A small image classifier, trained from scratch: depths [3, 3, 9, 3].
Rows from block 15, named by matrix and row number. Each number is 128 + 32 x the weight over its row's rms, rounded and kept within 0 to 255. All counts start at 0. Numbers have three digits each. After the name is the row's rms in percent of the matrix's.
# conv: pointwise conv (model.blocks.15.conv.weight, 384x192x1x1), inputs 96-191
conv.149 103:117132173126089099142141061164110114145150157229105161214165089128110121128086131119134095079124136126163115144057140173144099146100145118155172129123142143154152129161164074047146120189123134122103118144123094058159105149115098146115080143145144173161114105116078118139155106139064163119
conv.150 110:075111106107108085158148135114119147142115078198175132170111157102092174095179113126110111079128103129106099103134120141097137150140141096065081158094121075107091182146112142153092103193086099205105154110180108106109153150108114120173152137130085136112096119144137089125167097088135153132
conv.151 101:089174141111185083155102192146141104121142131134106133125053100182160143182095164115123098190103177153142175099099080144106149120148129177142142149067169156122141078156103118111145159146075176146213146142140125131127111155193125105141098186157156146191135134145186149126118148154095165130
conv.152 103:132064117158119099121114081081103059138082105211068184212159133069119134066103087134114111129150061119100149109148154084103072109084134138129108171120134103123129111134142127153141105110138064148128189116133111097111160125156121126117142129120108156103139100173141099138109144100129101139
conv.153 077:027146137120185083175098085138108104125120153163114112169136082147125129144115123131155102085124147131123101186073146131139112144131094123140174170163130168158129137140093128091164136190149143158130193189131177056126137150128142132133098210133163132161156091135151134130176119165145140094
conv.154 082:204131112126089153099133142108114094098107175067094153093059097134116108134094145134168090143098132141111126104074094115083137141110137123140136142090112145125135145119112045045137154129032136119147135110111145107141104092131086149138118138112167113116057102150074151085133090172002095105
conv.155 097:185128079134063173073110100107180153148168216155146096139125183128114147129155115099120151086130125096120145125162115104118138206155125135162139128122126150148163125082136159163111119087107126209081200165146119137154156067113155015141140140132168126145124173155141126096123135197153092108
conv.156 072:128138116117133091128126166113101095150072082141113166134105121134089117134134099104106108157143137113109128106129097142099120120112138051150105103065089096154157139104105093137142097134087132106148087255128106172158123148113106139127110101035112145107146111087045104169110112107103131145
conv.157 108:107131148102064096104095166140119125116117175127135181120215137131109173128182133115110111037130134135131161093162140143126104102118118144122121115124090122114113126109107107074124113187168133129058104130167068153131152153014136094140103079097177130128167122155078120134113149182077154132
conv.158 095:094119094092125104091130133092096116128106109133112160121131062118133086121095117102116099100117116147091161121076091076128120121100086125143155131050150132121144103096128117084138132095069120129058087032086151142163086103072086218143063133124121100094097107130053126159126118125108120138
conv.159 097:131130102111158157113098104110142141125138174149148176125127178137126106137108148118061146153149129153112161075152155084127117144143130120129114142106138132153134180114096146162171161108089135118159087108108223080090146041167141072131168145175139151141065142158181162115123167148116080099
conv.160 103:087163126110113163114120126121118142171118166121119176141144080160133144158154132138161152132149160133114102121101125133159100116106074099123171119118141176120131059107147117020142144147120154081143200105142146132076128213112153151105063135097184116126115111131163144195153081191107119130
conv.161 096:168118132116109095129100110120148102136076087126105199100067143116130096116122116128085129107118114131114135075169132130037160160150079094106076093077143084097115094148171105157153121098109116124091090170093079104137135083094123106104104121081049113075160141135091142149156109073094113113
conv.162 089:181161043145156154147165153050131165130107115163153085162132146161151148161149158127163199148105162121070160123140155060130113130116143145111133151133154149103115145047103091149180125122161164076142109101150116141144118126165255088119088145131142103134119147134122120139130151135091148134
conv.163 100:181134068134119142113082129051116157135136180094152185073107102131154055131075149116153147130114138163066108114124095101120116072108104142097139116082148147102113125145124061086068153059093136109139086114060214133080075065142111139123122105163150120089113119124155147097102095154050089138
conv.164 093:094102127122108116159134083137128120124145160198114226166089121110129133112123116128111110134155102139128143122149137138151149136140141148151174165130176184152151082134047168114147144129134106169110148138132184073119123184166153136144081115128199157115116133117195133069172116201160090143
conv.165 115:122075077120085141087148157089083071077093136162083118160183154075133153079159093124115118103101072099094130099151168059085095107107145106111085152128138067107110112085078116155140098139106078118088117090157099162124094136133122183154164127134131131129130091083132092120119122140101090104
conv.166 094:114120123147204133218057165116139149136111044073120141082063081121144081120111109132050143164125121144116144095115057124117166092157135143121150099079128165120128103131136115128094153129048123106168099144086144171095103119139112122125079154120110079119131133128113159172067108083110187142
conv.167 105:141136099103182116120126097095142148138108062126143121116077086134151100132076133136110129155085135162113181109098104107132132106135128168098138082122130124083103133080088120131179144031098133112143060113102150049072108149128149148075090149106089093112148155154136145165091158082094119143
conv.168 118:123117139130204084159091118110143120111103133118121132064254138116120143115129130115096094040108116143109097123150182124111128078143120130101107124146123098064095147146152141127060120159177114115090083096146087119103109111025116096146113125123125056097123139120075164081106099121117145124
conv.169 092:142165124127121139100150108132255157153140166136169080116087100166099130167140174148143144165153169133124122127107119136133203152255106129122133118112139132125120062156188091102108140138107168121137106182126131101128141134128145132122106097137193161123083255120058137136143098185083140120
conv.170 119:068095082144176118166124101100110103150097032093086105053119077095112133100169145149100103137121104188096115099100085106118122140122145105072129112056145135113087082104133184158114150139069106085127068141131130111113091126107101131108097130109141050120118105109109176197130107101212143166
conv.171 088:018155131120115089124124152123140065084091124091068156108112149156087107154094147129098090055104157135113136155129149135133133164134102073099134131081117137120086130124163089134157136170119156128067161142104140089146133117039109103166152087092119051111157137120053149136148124117074216113
conv.172 109:160115116117107121100129134123099140113137122109120153090155069110095084113096151110157133114119118108114106102064106129181110106103099143150170103157116189111140087086132107098067119178161117137112151166091166153125065112109102128132144086140137164172089085156149113103103116123128214132
conv.173 103:156126115135097101100116130070114132164085193101109209133132137132179111130141115123142124132125127148075113126168138100151133117159126160114135114119132146092112095062118170157108131112146128068139164196111157127094130170173117103159146168149169139137147105159226143165068176188165143132
conv.174 101:192133152116105141118161173179154173181156099150170038126106156131180166131137124124130178145122131169167207157176110168142162092160152147136120135090170135148134108159115129177141118154079132091177146138166112131146109159149186128167119143128081133174182157154194136133112186073115189149
conv.175 104:147092090103181103104164125105138128176100135071126078026092180091114157090122109143094102143150086123090131097196098140103124156120110117092083166110109067102103156112100145204142092152118084151158099125162131098092139125141106143152200145095127065131098150092165118082123136144128130133
conv.176 118:148135038133125090120160122047132099092085113154094132146088140137114141138138135129095099129133135135053191147132102055132126177138131143136156122124131145123131119013146161152235132104134136129077128107141081141126127102098132125116141069117099112133129126171123132138152129107138123095
conv.177 105:070146133128099103089129128120157132142127141169144079117137118144106142144100131128154127055108145115109107072125111120122146149165092130120138149034075146105114105097085091127095115143019144121052094102140132108116148134022148066177082129104103084111164162126049134175116130117053140151
conv.178 101:089104110122092140138127117125128155125099255105098103104118087109144124104155113136116135136112103170122137142120138124125124126137131152118143131090103132128125139103121156132142152102154101097135120147127101117118110146128130132112113146141255095123141135150160148094116123255144117125
conv.179 102:081090102134126172148141063087148167134137098146180104109132143089087165090149145147168192137136093157102151116121097093113121138148111124124094106101080099138126175023143134151143134149104094129125070170164108081109138129116229128117093070104092110114106157107117149143162120094129101109
conv.180 106:088143068141125126123125068079110177102125134149222051112136102144102126145137158095113183098138143155094118098138121077150112115116167135155117112131147123172164070118139090131141140111130144120126119113127163075135150192104178151136135088159126145102146117125111146110114123129065072109
conv.181 104:112127106134218131123082152091121129121097062124131106121076082127127140125191135137130116148107130121088137139105079102121088096103132138112156077084114136111117095114105104075129154066056127110136064134137085153111100164115114188061075093131108130118106148096092143134061091078099118115
conv.182 105:130089143140097105129089128151127120130155105155142155112108081083114164081138123133133133166138086115139066122074120138134141167130105097106119206122090112098104096153181145110145123185080087167171131116164175065118113120186169104206110185093100114203101117125206142131188150095179142117
conv.183 086:129089084123157070166112109100117143135106046150166163111122133090150170088148102119115133161154084115089116099143074114128132169115075104064099150152165085134084145140151158172076080156098085169188127125170167100153179183153120137165128192143054111167155116121160106117131147047178107130
conv.184 142:110091055132119086098127117039110101142057077110117169139090109093141090093105090137113110176169091129050167126123077054134119116112144151098131064071121133090089073071090134124156100079051092084162133138088138114104107185145129118046108098112114105127121123123127115177113149091142099126
conv.185 122:161131075082123081150112128054081108120051117028120103093161180127138131122172102120125114110100131071069123077179141044106108100102104160109090132110142078110112108080104101146146084093146123110091136110140095133112139132112119130116156138102104115085133070120085072115105115108091105094
conv.186 085:092106099124165070100043100123095098114079192147139190112109120104092087103127131106106114105116110140115121104111136089134078153095099158139151138123137136121144145106119181145129113122126109135103081131081125127139153118110144136157112131131223127152130106136048130220115157242191083077
conv.187 097:162102142155174164078171107157142119105148143092110110083090140100141017100160081151180145210135099109160134130096088139088146115131133145158091089108122088128147111142142093090141112132079102106215116128016147119107132189201110165121145100159129118141146136140184119164131132131091140134
conv.188 089:063121118139144136144124081103121103113099113137119073145029110119082143119118128123038120113137126113088118127077089118118140136143117109135137080125109108152149128139183132090058099136104129121099101120140105088114112074102111131086111083146133159103092136140088112132140113130111094111
conv.189 093:125106112146118145097120146115056154143151190129170171141128168109104158105186147127080148115100112135113086121154174099153134179112124138126137182188127124139137138094066154136118134121201107108123187152157093143099140175163146138181131176143126175114096032114167138057137113155168153132
conv.190 093:101107120120119144083124133108125128150108130255138109255130134108132133108105111113131126120132111159109151148108081105122105132127136133129103173078047104130126144126119126112134127114090109145089091112128102125138126106126132135138144136132102153126117128156117107156153164099110162152
conv.191 131:117151102161116073135133150063116051061046118142077096111133146152075152151136137124139057108142148106079124101146134078090106140114176143121088145137085068144127159118127149112108126121150149172092114121152090138139152156100081141129172091121134144058129133120078115154128110135151104114
conv.192 087:118138150113131129088140122136091188164138199099174123096156087131130149133154118118150144090184138124130153130141168140102092101097159145112109144138110103109113110126115100066068120189143137088120094172144144121102140134069138115174096111122196121123142085172063119147113149212078137152
conv.193 098:110133135138153133067118203129160160142147069085161070069072179134160067134080140098131149136127133138129173167143090143170141058149173164139154095083164160148146195154096110163156135121077135059144124073072131177104143117140151144128196153148099074121144174146151139161082186093123125177
conv.194 086:129101169144070131120124154160221130106152173116114104139141176106099088105065120105093142057157104131162155166193149163133167132240094184145096103180114085151139138122110064122158129142179101103072164126095100118156152120067139088131160118148135144137172221170111120112126148137068154140
conv.195 114:146140132132103108085137128132135143117123132110124109106118131142120127139111128126139117122139136114133139149155130134125117126124118161145127135159137134147146142137137085135113108098117137126102170150129135136133127139119125133118146113131135145130182136143081117132126135137071103142
conv.196 115:138125126131092115088121140119000087066111175060091159069119091127083155126115148140204095122099126113115139144101100119121075146048114124131137112081087134105121131068121087096172144161071125140145107132160114126158112094116104119132121140068150108142129000120141148104127097151099192123
conv.197 092:184130132126131167177202124135136116145144197189096089223130206133126140133135139143144137140148132110138089156192174125124151136154111107149072174157108093133139108154060170194151114140129131151114157108140141132124166151165127096207148169130169185085124123136211109104153115185142155097
conv.198 096:149096198119113139080097170237111148148138167164135120154121151094136097093104107122124134139091091086175161094148119255096128109118099114118108138151113120122126110154076078147129128191136090135155172123096094079136117131153124131147154109141159123110155105168149103152094113166070139140
conv.199 093:141112130123139101134137106118146084131095089136101165173163131112112088111156106142156081110083111116124103172115081113192151144135087164123215103084119255100113162142138105123126110126075114124076067116091130116169099132117085111149140106110126167136125137157101099139092118106075157111
conv.200 101:017165134134164108136121134129122138101133093130153160138193115167152139164122169126194128060098164146123110138059086143207128108126095144143170132087145157095139188125125136036143153205140166086075136148135081113086091152082148133148130152098140097127090127128139150167149143123123144113
conv.201 095:113083142132115104156105170115098077106107049120085192120161113081121114083142119120127084160113081106115082122120071116077112119110086058112082146074103060111112137155122126128075134097101086146146110107113099137129128150153078134106119098098081146094101101062171110127159078069134170151
conv.202 122:119123067152099182160109106071091172139147106161168113155073151126158122126130122137117243125159120129091208106147093057088115116095140145129086118140149094138126171071130131164201137074113124139107110105120152097131160153128223141094149138179089138128134087116115123117114167091151091135
conv.203 104:176143120143101111080117107124119113089107135126123166140071101147115213145152137159214131161143140077126134192094087108111128143137172082128143091061079155127113144108105065060134115098054141150176150122213160084157135135158123144092134104088133171156101100119170102104130134137081119109
conv.204 087:047071127130148153183129182116129094157112102057084157073132170072129108072073200134113129069157066168111130103157150126128113179119144120092094127134177098111083105146150132133103168157166078104090123078105155121124129134058095138110137106144135096111128130133107186118138130117106185143
conv.205 104:142129081134126144056112131093145118154104123119146075110093091134168113135116124118140143171127127110088163090131094092085164121163129158147112069055129123119130070096100068118114123090095133094142104072112085144103124137134094225076098074130130151107136155164107107130101097121066124125
conv.206 092:103088169128224113156114119148151145154126113130167146100158093087139141086143082127116129053127078090136123132091135152117150114144137124104121167113128118113102103132161097075144110220124081131079125117144151067110165181093176149179080159120120093156076154109130105124168140117095127131
conv.207 110:151130113119129144158127076129090121159151099079100099084065117135121119138133136152118114094112134104139083165078116123140103125102081143108142103173172142097106109135128093054119111061152136136100101158120194079121076184105076156094097092168125103116081079144093100069120070131066164105
conv.208 094:139114095120033187077200097120098187116127175101147074120093123112154110116120123115107165136126115107123156122154085109083125133122101128142068104140108070146141107129119152131157109063088118108112154158113097107131097098147123129138130079183150107118173081114145122191148141166101060083
conv.209 109:126111146109126135108184000140177120115132144093093142099086157105110136103081103158081091092183109096138097090165141148116172121184112098114117096143111110109112064135128116118095126165139102159125135108133086071132052151081104141083093118120152109137185153120064104133124080148088113123
conv.210 096:092253150127141162152140157156145150104134078193152145142128086239129114248148157118100162107096255185150089145087128152122137121166128123150128116123118133137143096150143136132134211110156254160099140139112131121116095109108153162132109134112138146108098137127099210136164128124132150156
conv.211 096:192103153147188077107157144151137121172118139068122087055097210106145106107092116122190084149117100122165136085191159139169133128120122153138161164153125165138140162154122085169128128087129102134114079110105154143116140096160115129141143162153101095117148145181141147121118181100070125087
conv.212 061:059111130124155099179105067128058133108117060105123211128069077113099110112110140125096126085099113121125090122043127116143097178067095106103154166132144146147121165126185175122147118090118110164095121059109165120129105096086136198188111134118108117114076061115113151097119125104208042101
conv.213 105:135147122134099117083112130117142138110111120091127099091104115143102135142109112121118117118143144125111136152138132125127093122112135142138122117180113117147145136141126090130110102092128141119090203151136140131134137153120128137107132117138128134126170147119083108134120123128088104150
conv.214 105:102096114101152113108117070104083121146100174135134150125103119092066105092160103127156117097133093128097140098124095113128089140102090153121131148108061131109120165079167154148123113134111093132096089169111040102087179137114182042146115124087158136131113079119179127154121156178157115106
conv.215 096:132099098128078110120200105094144115146108111119116082143130116095131093094110120120103111115137101157103152144131128098165144123144126163095207097142149224098086178097178152174131141099143099108086085097093090144191117078106108176076153114129153135116122150151112156082139132139122128152
conv.216 096:063100131097074170166126110138175138146126207131128135116084118106160139103182093112102156132141100141141130130177145136055166177179136134148062133103106055141149123111113191148215104150126096111134121085136114109149120178134165149178133194132230120106153173158140120091165108246171163139
conv.217 107:108112096102125124112146135104101086165085111151092137108161075111093255108158133145113121102112111126101102102114150109110122151103093066117125122099115107103122092096149129097151117130106106154133147130255129119143118144121126169149052164079112108127159093088158125161136086115132154106
conv.218 129:113255128118121125135120127134105127130123121138126143121129135255127122255118136126101129136118255133131137114110109133099102135102127133123109127092123109127125107135133112113134169140111255121133127119123121118123137135134130114141122119115130115125119101138136161132136127126131124126
conv.219 109:084089127139122150104151101116108111137111092079106126087108121091132111092118101129131109238170092130125164112123120115124105145101149136097127078050091131092093087108115138168167107082095089143183088115107124097156158154198145135083123085058140123129114120118183105131157150123131136149
conv.220 092:160129137108099083060169221118129120170102110119113162113141129127118116127108123125117092167158125113130108102153090141163137104132135100113172078084099150154132121138083079137079097107063123105125134120114147216128119198145103188093138067088119125095185136131089089183092152107080140170
conv.221 099:110105122131047100139089088124172089155115109111103094111059095104112142102094110120122092122121106159119114121063130135123170111157156098117111132085127113117117063136172114132129150147096106156117202137140158091112124100128111091131153183116126126158149187079075142109132100116161099110
conv.222 090:199128141142124129154101096131111114135124054119096182085110092128131147128142130127049120212155124135137178103148096137110121160121133133075112102122137110137077136160163105143183120044135126112154107131152165064164168119174121109100139108124077103124152105148171137104151132077084155136
conv.223 107:102122136124191107154106134131094121107128117140127122150139109121130255119129122115086122126113125131130108134091134130130112093110127094123136124096107131125124136136132118129115142134106119143117136114255107136129115130124110130124127141117129130104116085119117143082120096130126151126
conv.224 105:097120107136164094118187120091148091162070180142088098143154150125074110127123127149103076114090120114098105163147148077082128150111174096139075172092110069142135115127136169156138161045133123139114113115112143154138099069133082115163174163119183124140146135141194130046138118206149104114
conv.225 100:143128105136133129152141116107120141143120117141161113131115137128125127130128117124153138130152125116114124092146118116127125122119149080140125114111126128152141151135115122146133111132100127116136130255131133120129112121124154119135137122116115126121150119090132113148104121120115111119
conv.226 082:096141106119129100135125107126131155115129125161149116154155114141138234139116133119124150129130139114126138135137093129133126114126104133118101104137128088126123130125145142129122131102117135104143142097221090127115114145122111148119118107141130141116191127155146116136115160139148102130
conv.227 110:107121125119143117145117116123118128115119121104103099119102133123133126122130124110115140127129124130126120140128103134125120138124128113203111115133139107185255114122113128128110134132133124109135126134127106125147112103112117119128127118140125126113108107127094130122137113120125138125
conv.228 082:102134112134061122098158137116102058092100181108083055108177167132155162130140117164072102097155137134129100124201177100165117170098118188121124128141124122120136118097121205185100124087176128169090104135159112117149114116140102148118181147132187143106177103082070114094142138180165087101
conv.229 095:074138063113093099098111076098169098107102111088107059078137105134103159135177133114139118131126145136100166133132127107096143130165071125118083115082114081123124085082179102099152126085095140165137093132159145118139139178134128090144053052106125111099122191125122132116141116129105115111
conv.230 103:111152073135128146143135078110102124115105125106121106132113133151155128152171148128152152125194151140140178128110129089165117136102119149129139119114114132161143126024116090106207135162096152072130135127133138066130136134144255133118084161096124124162128107153154127165125187128056143123
conv.231 106:103111149110206079186119163157126099102100105100104165135138110111123085112095115121127100152142108139159082134152068150148135157123133083129161077054025168112118128133098160181119142119044111112120154121085127072162117110121122132129089048065113149123154115154124113144128118108169210128
conv.232 111:148118067151126142124107107067133185096140121105228110080153107116084137118122122132096182155116118155083141108123137065140132110139146143054124101143124130070066105083133140124139144120145119133181080090136145104119170114179171092115132105139114101129112135078195153105122122115139101105
conv.233 108:116255133107112121133122124136116127134121114108127112133126149255128130255093156133094127117116255136132129133133103140087106142116122132124099132092122095124119110135126122126129171170101255123117125113131105122119136124112129119150115114113139112122146113135125160134117127133113119130
conv.234 094:073158123125103086089150126135124092130101069108096103135170159153123142155088168133068106105132151178127090107132100136121176124192107090132116133136130110107126146142116114163118152090122155135110203118143058169117151063089107097102082119107064147182161113110018160153127099056053140109
conv.235 097:092112102117112137132090141116114137142101226068136190119111162117117076113129063109067120108159103092111128155177153100131128148130109141105115140111100109120122134101125141105110077095083100115103088065080097116124153129109140147157134175058205167110125111159084089131066137237138089145
conv.236 068:031155172133160145181117177170167178145169060125167155117117122158097159153128153122041155062099161104173112149083110149084148106166115098128089117117103090095119169159124164090127114105133153141084093078165178147107085111043117075121101075135125136090106169135065123118177118122190142128
conv.237 102:072162141118148123134127129152153156123150113127154069141164097157115103157032131120151141112124162129140111128039131164213155156156099048141179124134124169123132083120125162025117148175138159120117125121104099115118099122110144159142133105095144125154091158108097137138117098143158159143
conv.238 103:174077138138154062099118126110105125154086123101145092106136174073151096069139084124103084110130069131112115107187118126087123105115129140097062154065133042118108131153135139183129081140090068115117112089096095122066144110103128069144127178118122088131134104118116104138084149118141064125
conv.239 095:133136223118132114133077124255125133155133105150130104088077113142154115144156158130108124124133136144218155068131075224142150099124155140120150110096128167127125126176103069151141139133078139136122121084112128106118150124115129080123096101136138071157124124189084154139117150144058169128
conv.240 092:167116147123162078071135132171170145162114103108145068077094132114142103115106097127124112200161115094169152069107098168132159084167141138128117129056099103147136128173167124119114097103040115102176112098100137079102129148180135146143126080086115137144092180186177086179074179111148143160
conv.241 092:191101112117092080099134103106101108138101138137150135139107182102117182100225115148138087128131100100110160095217159117060109150120151159124039110136098041135121151125129092159130105136141100154122136099177072082155146141129133099126168131104130142152172098136115096133136150135091128108
conv.242 093:129097113130049126133059191115145137137125078135137086100108123097132156098112103129150151142141096181111150071130112121118098108128154093079138161107198149102095134143085103162046151116127098158147153143159204192095170053160126184097131107117090128085123154113182175084108124080109099114
conv.243 109:090103091113100095138091114100094154125091085165207092149179129106150132105134097112105151070144098090103125113145168096131090149094118140130113140121152110118128142117181148118130084106148099151115166153131159128142151170117173141169097128130079148149159109135206069106134172073155049090
conv.244 096:119135144141177114130075108135075121109140150116109189099234157129148092130121129147094127087114135095126122125155171134096054128066123143100101137147118090069083159125150120087087103154174138087101082118095078142152136177075109154127111107142158115126170063126107102107153115163106132100
conv.245 118:111255130107115129136126121136128136140125114116132110113141140255131137255118153135106131116113255141128130135140087145087124138135118121116100124069120101101105107138130114146128164160083247124123133111139128109116131119117129114143116126107129102122153118131133164125133132123103125131
conv.246 117:138148079097149128157097126034095125143081113099133140075175092140111127138137111125081150124098145121075113063118154048081079138095097113093115127113128122108107088102125108109121098093157142160130112094126141142096141115138129135129065135096074115077137091145113114140129121088110094081
conv.247 088:118111164111088072133151085153092143152161106131152122164167137105170157106165114133130120133126106116167106062166124149086080100082090116142073116170156071143142124184158147129089128122182103120157154090149109113105105137154112131101114125135123152115196113162149102176147126121144117133
conv.248 108:227118106146130081045129104103080111087089159196104208150129145120112132122175124154117059164116127141090118157134133099144139100106170122075109105161128063068072130112108088096105132146136129154191113100133067101104105151158063149100175113126156123092129065110171143133114109154064084119
conv.249 125:143113119144082102094113231106145104101088107086119132096094137114101134114156110152109088076102114124106130083135119114128111082116148130093129095106122127104099181100085136135160095115137116100051093132138037187123119090089128129114149088105119090107129147085084117118122125108156167126
conv.250 076:082131112088164107132154081090133135106086111148163159123125150130129137132118104120138124179090132110080098086112133109100120096125129089138108135132125087107135155129150160132112132131165134163179103255137073081107122116185146073104128108099124135123118135118217119098104118127167116135
conv.251 102:005097108134147092176134138103096117157105104133106106111125115099126145101133123133036118102131101196110117134114089122090093115082133170107125098130128132126134155114146255155113179158133096109110095077141130131134096123123093076113108095119125048152127102141122180140106129121255123144
conv.252 083:109118138145135089124102239134126130113101080123125134123091105116110135118131101127095103105117116158135137143135115113114113109108146129128113175108177120127140117145095118145104128097095117158086039170149067255120117082099124115212100150091158124104152136121107149159153125158138114148
conv.253 109:110142165139162133130134169149148134159129172128120062097125137142097133144089133154118093096144141088130147123117132165135150159153171109111121113121104123111101129137123131087145119255124143100129092130135170143128168146098104065102091128128174099150114152151108106128101086161115085154
conv.254 097:099107073103134120149159084057153148134108097160178168119180120100079159098164107125123126121087107165082121099126152066104136099154099104115133110141095144085118150028132138138106144145181103128143117164165068113137143145142187079132076086087064127112110154076138158140174134057127136120
conv.255 097:163127154122101145063097146164085110100141223115099093080098145127126124127160151125128110115144127140148159111103169156098076094074143160117070112161152045151115097130076180116106162157082131136105130112127152130147138120123115179150151109207172095110054084167096164137115100189203103148
conv.256 100:142119150131170130124142155160184174158162118148171096163105135117096115116113113118114148093142121135159148198135113153114171119184144147163163161170180174197169164170095191170101129171143119173104166168115152155090150125109144152148119166173141151163144197186177122115104149136190088127
conv.257 097:144126111128150165155132115069162213142125125176241141142157112125110140124124124128153193146115122139073110099102148097081153088161130134110122145135096147127121196079098143158102118141170123151158097151137091130142124112170188073125122073115133101102118164109176132113092128143147150158
conv.258 092:110073081107103141146118055103073119121108097106122255105120105079110115080093127153137132126181070165101133153137073105154101185082109135108163114130135147108106080094144117102160113075109080138133130126110135075130107193118115145059078107142128076154139083108173150136165121121094102102
conv.259 121:160142068140142082095121124038120120111070147111128110144131095144114125144125138134157115112109143152064165157138113032130119140131106172111138128075095125079103095037103144145220127120083145101101107111129060130122140107094156133142119157073148127143136114160110138117147155158121158112
conv.260 106:184194158106121142115069151162109140147163149053137156055120166192120126189119121114165133145126189083159124094139120153108134202127095162101103176165146119090092129168112065106090124148136186145149121142128080108131137117166150068166124171160069073133158100146093090138156144090042122171
conv.261 107:068142161132131114192128216139140139129132089171142116157181159142126109142091145117088135083152145143124122130128145157087121175149157112149050145107110034096137081167138159102096146198129143143136178081107070123106121145096134140158105134112097139113172139120107140191134129096120136167
conv.262 090:137152146122138088118112255142172112133121097061106174070162128152099081149095119132120117082133146112138143117140117152122173051174148127125126144114100116129130095133092083103174114185127147157091146129084108214130162209114126113136121126076104124156163179172094117144123144110072126130
conv.263 112:139095144134124125112161117153111132114148127064098140049127071094110089095115117109184112126135098129153109106045039146165111143101124145135179107132132199124136114139131142103068122143124099088140150115094132129140071147132104151126128074154170108171083110172153133092101123156151183142
conv.264 103:140255147127115141141094128129133090128121121123093157154077142253139103247162125110143111140104255131137126132136123105104048122078087153138110152148086113085130129124159127115163147077158252156140152135098118115142143124158131095133175129123127162119165156082141118113143136132120142103
conv.265 097:182105076092078145070177123069095140138105174142169127122138165097099100095153106139192144133103105120085138102162150084076105140082116112094093151102089065078084125085137097108145100160115102132157104131104049100132164226148172125150148163087142154109128099114190129137131139152093147103
conv.266 105:095132115113158111147136143110084112143120031101101088123123095134136100138159142130103107230153138152119131104080104110097084093091108126104129069133148127091114113127197151119114149085113142124214120114098141090110133172207094111063114073111110088141095082184192163138100126088171164128
conv.267 072:098130119125141121149147084132089145102119113147131063135115142131108122130109120145133118121119128150120123137102146140135113126091136109128130086135149120110121156150134116104119122133151130139130129255126122076118123106083128115086124090134127147110087093105116140103148114119118154129
conv.268 105:168139234126117162152124129255129126104181116130121073120103177136134150135166118122126144131130138117222128120161170189127139144138124114114113139162129138119110091201123130169145117109144135144129130111151143142136173132145147110139124121145086134117166134142132123106140122076119117120
conv.269 104:144097105147168173201148080083044086106136088145058180158117167097152118097098102146111141168119093139101117162157117075111063114073086135123113095180123095103113174117109147180153114065181095140144097115120123088168119117179103127103166109152078148147134041071176125083148091055118091091
conv.270 110:120113098119099097111058132091078076124094086175058163145160068112095095114103111140113069091126117110095100132059131093119074120055121117122112094166142110094115071127149097067089100098195121142110120170093137100110116166092066134100069125132107130111087082119129113110134093094129152112
conv.271 111:168118089147052150073158231071121139128079106133148057123133155114144105117060121135134138167159121145077145151155129064138123102119153098110130115075148127115116147104090100145137101104086119123138090130106121255123131137161144151091149113122085114081141135109131109150103122087108115134
conv.272 095:162124115122110156132233133122180102154129234126088157132076166131145133131119135129109152098137122134118160135174112115143134163146090116143106144095142120123139102136119161145174133168074125180126170134131159164161172117155129063155171185150198100149173180128150114186161139255135144120
conv.273 086:208061149122064144101135174138188084128121144132066134159084159072115079073129131121081104140160059143133116210184107138117200159205139136161110124130120105178152065157075123150100150113128062134106135080079156113127139163151085086112119177122116141071153184153107149160090086129112143146
conv.274 091:071140133138117148111158107142144174088133046168206101148151138140121096140078144115114192111130136147153108139109113124181130172136163172145151116140127163122144115130168189109155136144123139151123167174095067120165136184138206094144142085140103133173153143144162143130146149087191130097
conv.275 102:166114097134156143105138065114142149131133141140179105112101116112110143111182124128122138185108114156118128140138074116148137120141133150141155132053091151073130141065107160174206116167056115079148097131147069082123117175185240135153111081079120099154118153094170130157141151105149114131
conv.276 098:162089114108100143136193092101150139129115172151172110103110132086099108083093122123124153183124085124114146113207102112122150133159110140128123118046078123109128118066098088193158113153044086121162105154109068078121130158178205170136119134067161114131198147168129148123106152166070141131
conv.277 101:129143099145091161175140114099085215164140084125251155096129097142141102140137150130085217061092140176109101129129118115131084119088168098109109129113162114127116084136139118082096133104122141129109131116097136152119131134082177168166113165140132112075149074101078144151143111104114152136
conv.278 112:140140095104112112095132137088115117145071172101095072077083099139149120139135141162104110167141141137084160103135135112076114138126117121104118059078110134128105084087143097140134130063135138070149112059121143147153104116146096137067115059111194121112119110114156143166150107197087147108
conv.279 082:143109154124102122124134105159116070128119148116078213111091106102123128103199128136078134128132111117157169099065177129117125151095129137167103068147146091157158130124168146057107145070144113149117022122128142115101134109111136132099125111176143247115052108144079127148092152153126042127
conv.280 097:092117108107163139152113056102080133127089178108133141098174120123104087116163120127121115124150120132111104060145169104081109135121098095120101099131078062121120118080135154153127129135155118162136140154087122085116126119117145144081104139096204099073169057081121130111148090221133048082
conv.281 105:167136232131126156144160114255115126107175106128122111124095185137140155136184117126127147132135137110225126117176153170132120145116129124116113141163130136118112090197131148173147123094144137133123127123158149140122168165144144113134130116147074142118165122140125122110124131064129117121
conv.282 091:154114058112066138138170099074123183116121113077197142098166172114106109114096124100131217073147112145099134105165156086124121145134116085143113124147110097153145131089166159152180122084153114141099099067109146139154161132067191173135117082119152137124140123095077120107126113158152095109
conv.283 105:144105164094109107122125135173102090097125052100076193085125092102113115103133106108114135108135100132174144162143100160142110161079144148135156100153090160155137122136099137141220121139149102128111169154108112124171107120097115129099175069112078078161133092163144144102144159075135183111
conv.284 107:187137134137073122087113140130129130145142176131139214137095196136151140135122135125107121144161131115139181128241109138097124150112164166089059137084105040146102148144108118136150110128059131111130110121143134080151206179153138133143179157157149170150169133144170120163114164169107088139
conv.285 091:099117086130038138071126169114122155094102220141147093141146125125151146122140147141090098119120116133122164151165127088129107121121099209081138083073109149131097168078114152135157143078123118121108092117149088173136145134119134108126146087170221134116153112146144147098139158245136070103