Weights of a small image classifier: 0.918M parameters.
Rows from block 3 of a small image classifier, named by matrix and row number. Each number is 500 + 40 x the weight over its row's rms, rounded and kept within 0 to 999. All counts start at 0. Numbers have three digits each. After the name is the row's rms in percent of the matrix's.
After each channel's rows are labels from the 100 images, of 14976, where the channel reaches its highest value: "colour at peak" is the nearest of a few named colours to the mean colour under the peak. Only what is clearly more common there than usual is listed. The data: crops of objects in photos (Visual Genome). In brackets: how many of the 100, against the usual share in percent.
# conv: pointwise conv (model.blocks.3.conv.weight, 96x48x1x1), inputs 0-47

conv.16 090:486560429560495457478496500519449552541500461429509526498513477531494617492536490569526430462549510583533469514505490550509493490510557498524485
colour at peak: pink (30 vs 9.9)

conv.44 099:543517505518523456495494498526428458528426399436488543522527445514474552433534505539409438457536499537493525507440515467505541515501457523508518
colour at peak: pink (35 vs 9.9)

conv.19 101:525510498515545502561514500447530487459507488484462460478473509495528509559485504555522478448534514502449513504504462534481547478447670511532425
colour at peak: grey (67 vs 30.8)

conv.12 096:496515483540479475499523487520473482450505452427507460485573520541490407509474579467516515472484459501483511606575496477514532503558583512469460
colour at peak: grey (74 vs 30.8)

conv.8 096:527541462517531534518460522553512489468462495552512478544588566549514525523459551456525509460527550480519522455491607466511508515482517591480564
colour at peak: pink (29 vs 9.9)

conv.38 107:489463563481478520465466505528493479497553501541432461458537501513457545389474458512473527547483496542556497508549497437559537497532399509485542
colour at peak: blue (28 vs 0.7)

conv.71 101:477475530497449568540428457594528542557532472475495482459508520494479541399494503506448534529491554535523484492477449484524567477527469550482558
colour at peak: pink (31 vs 9.9)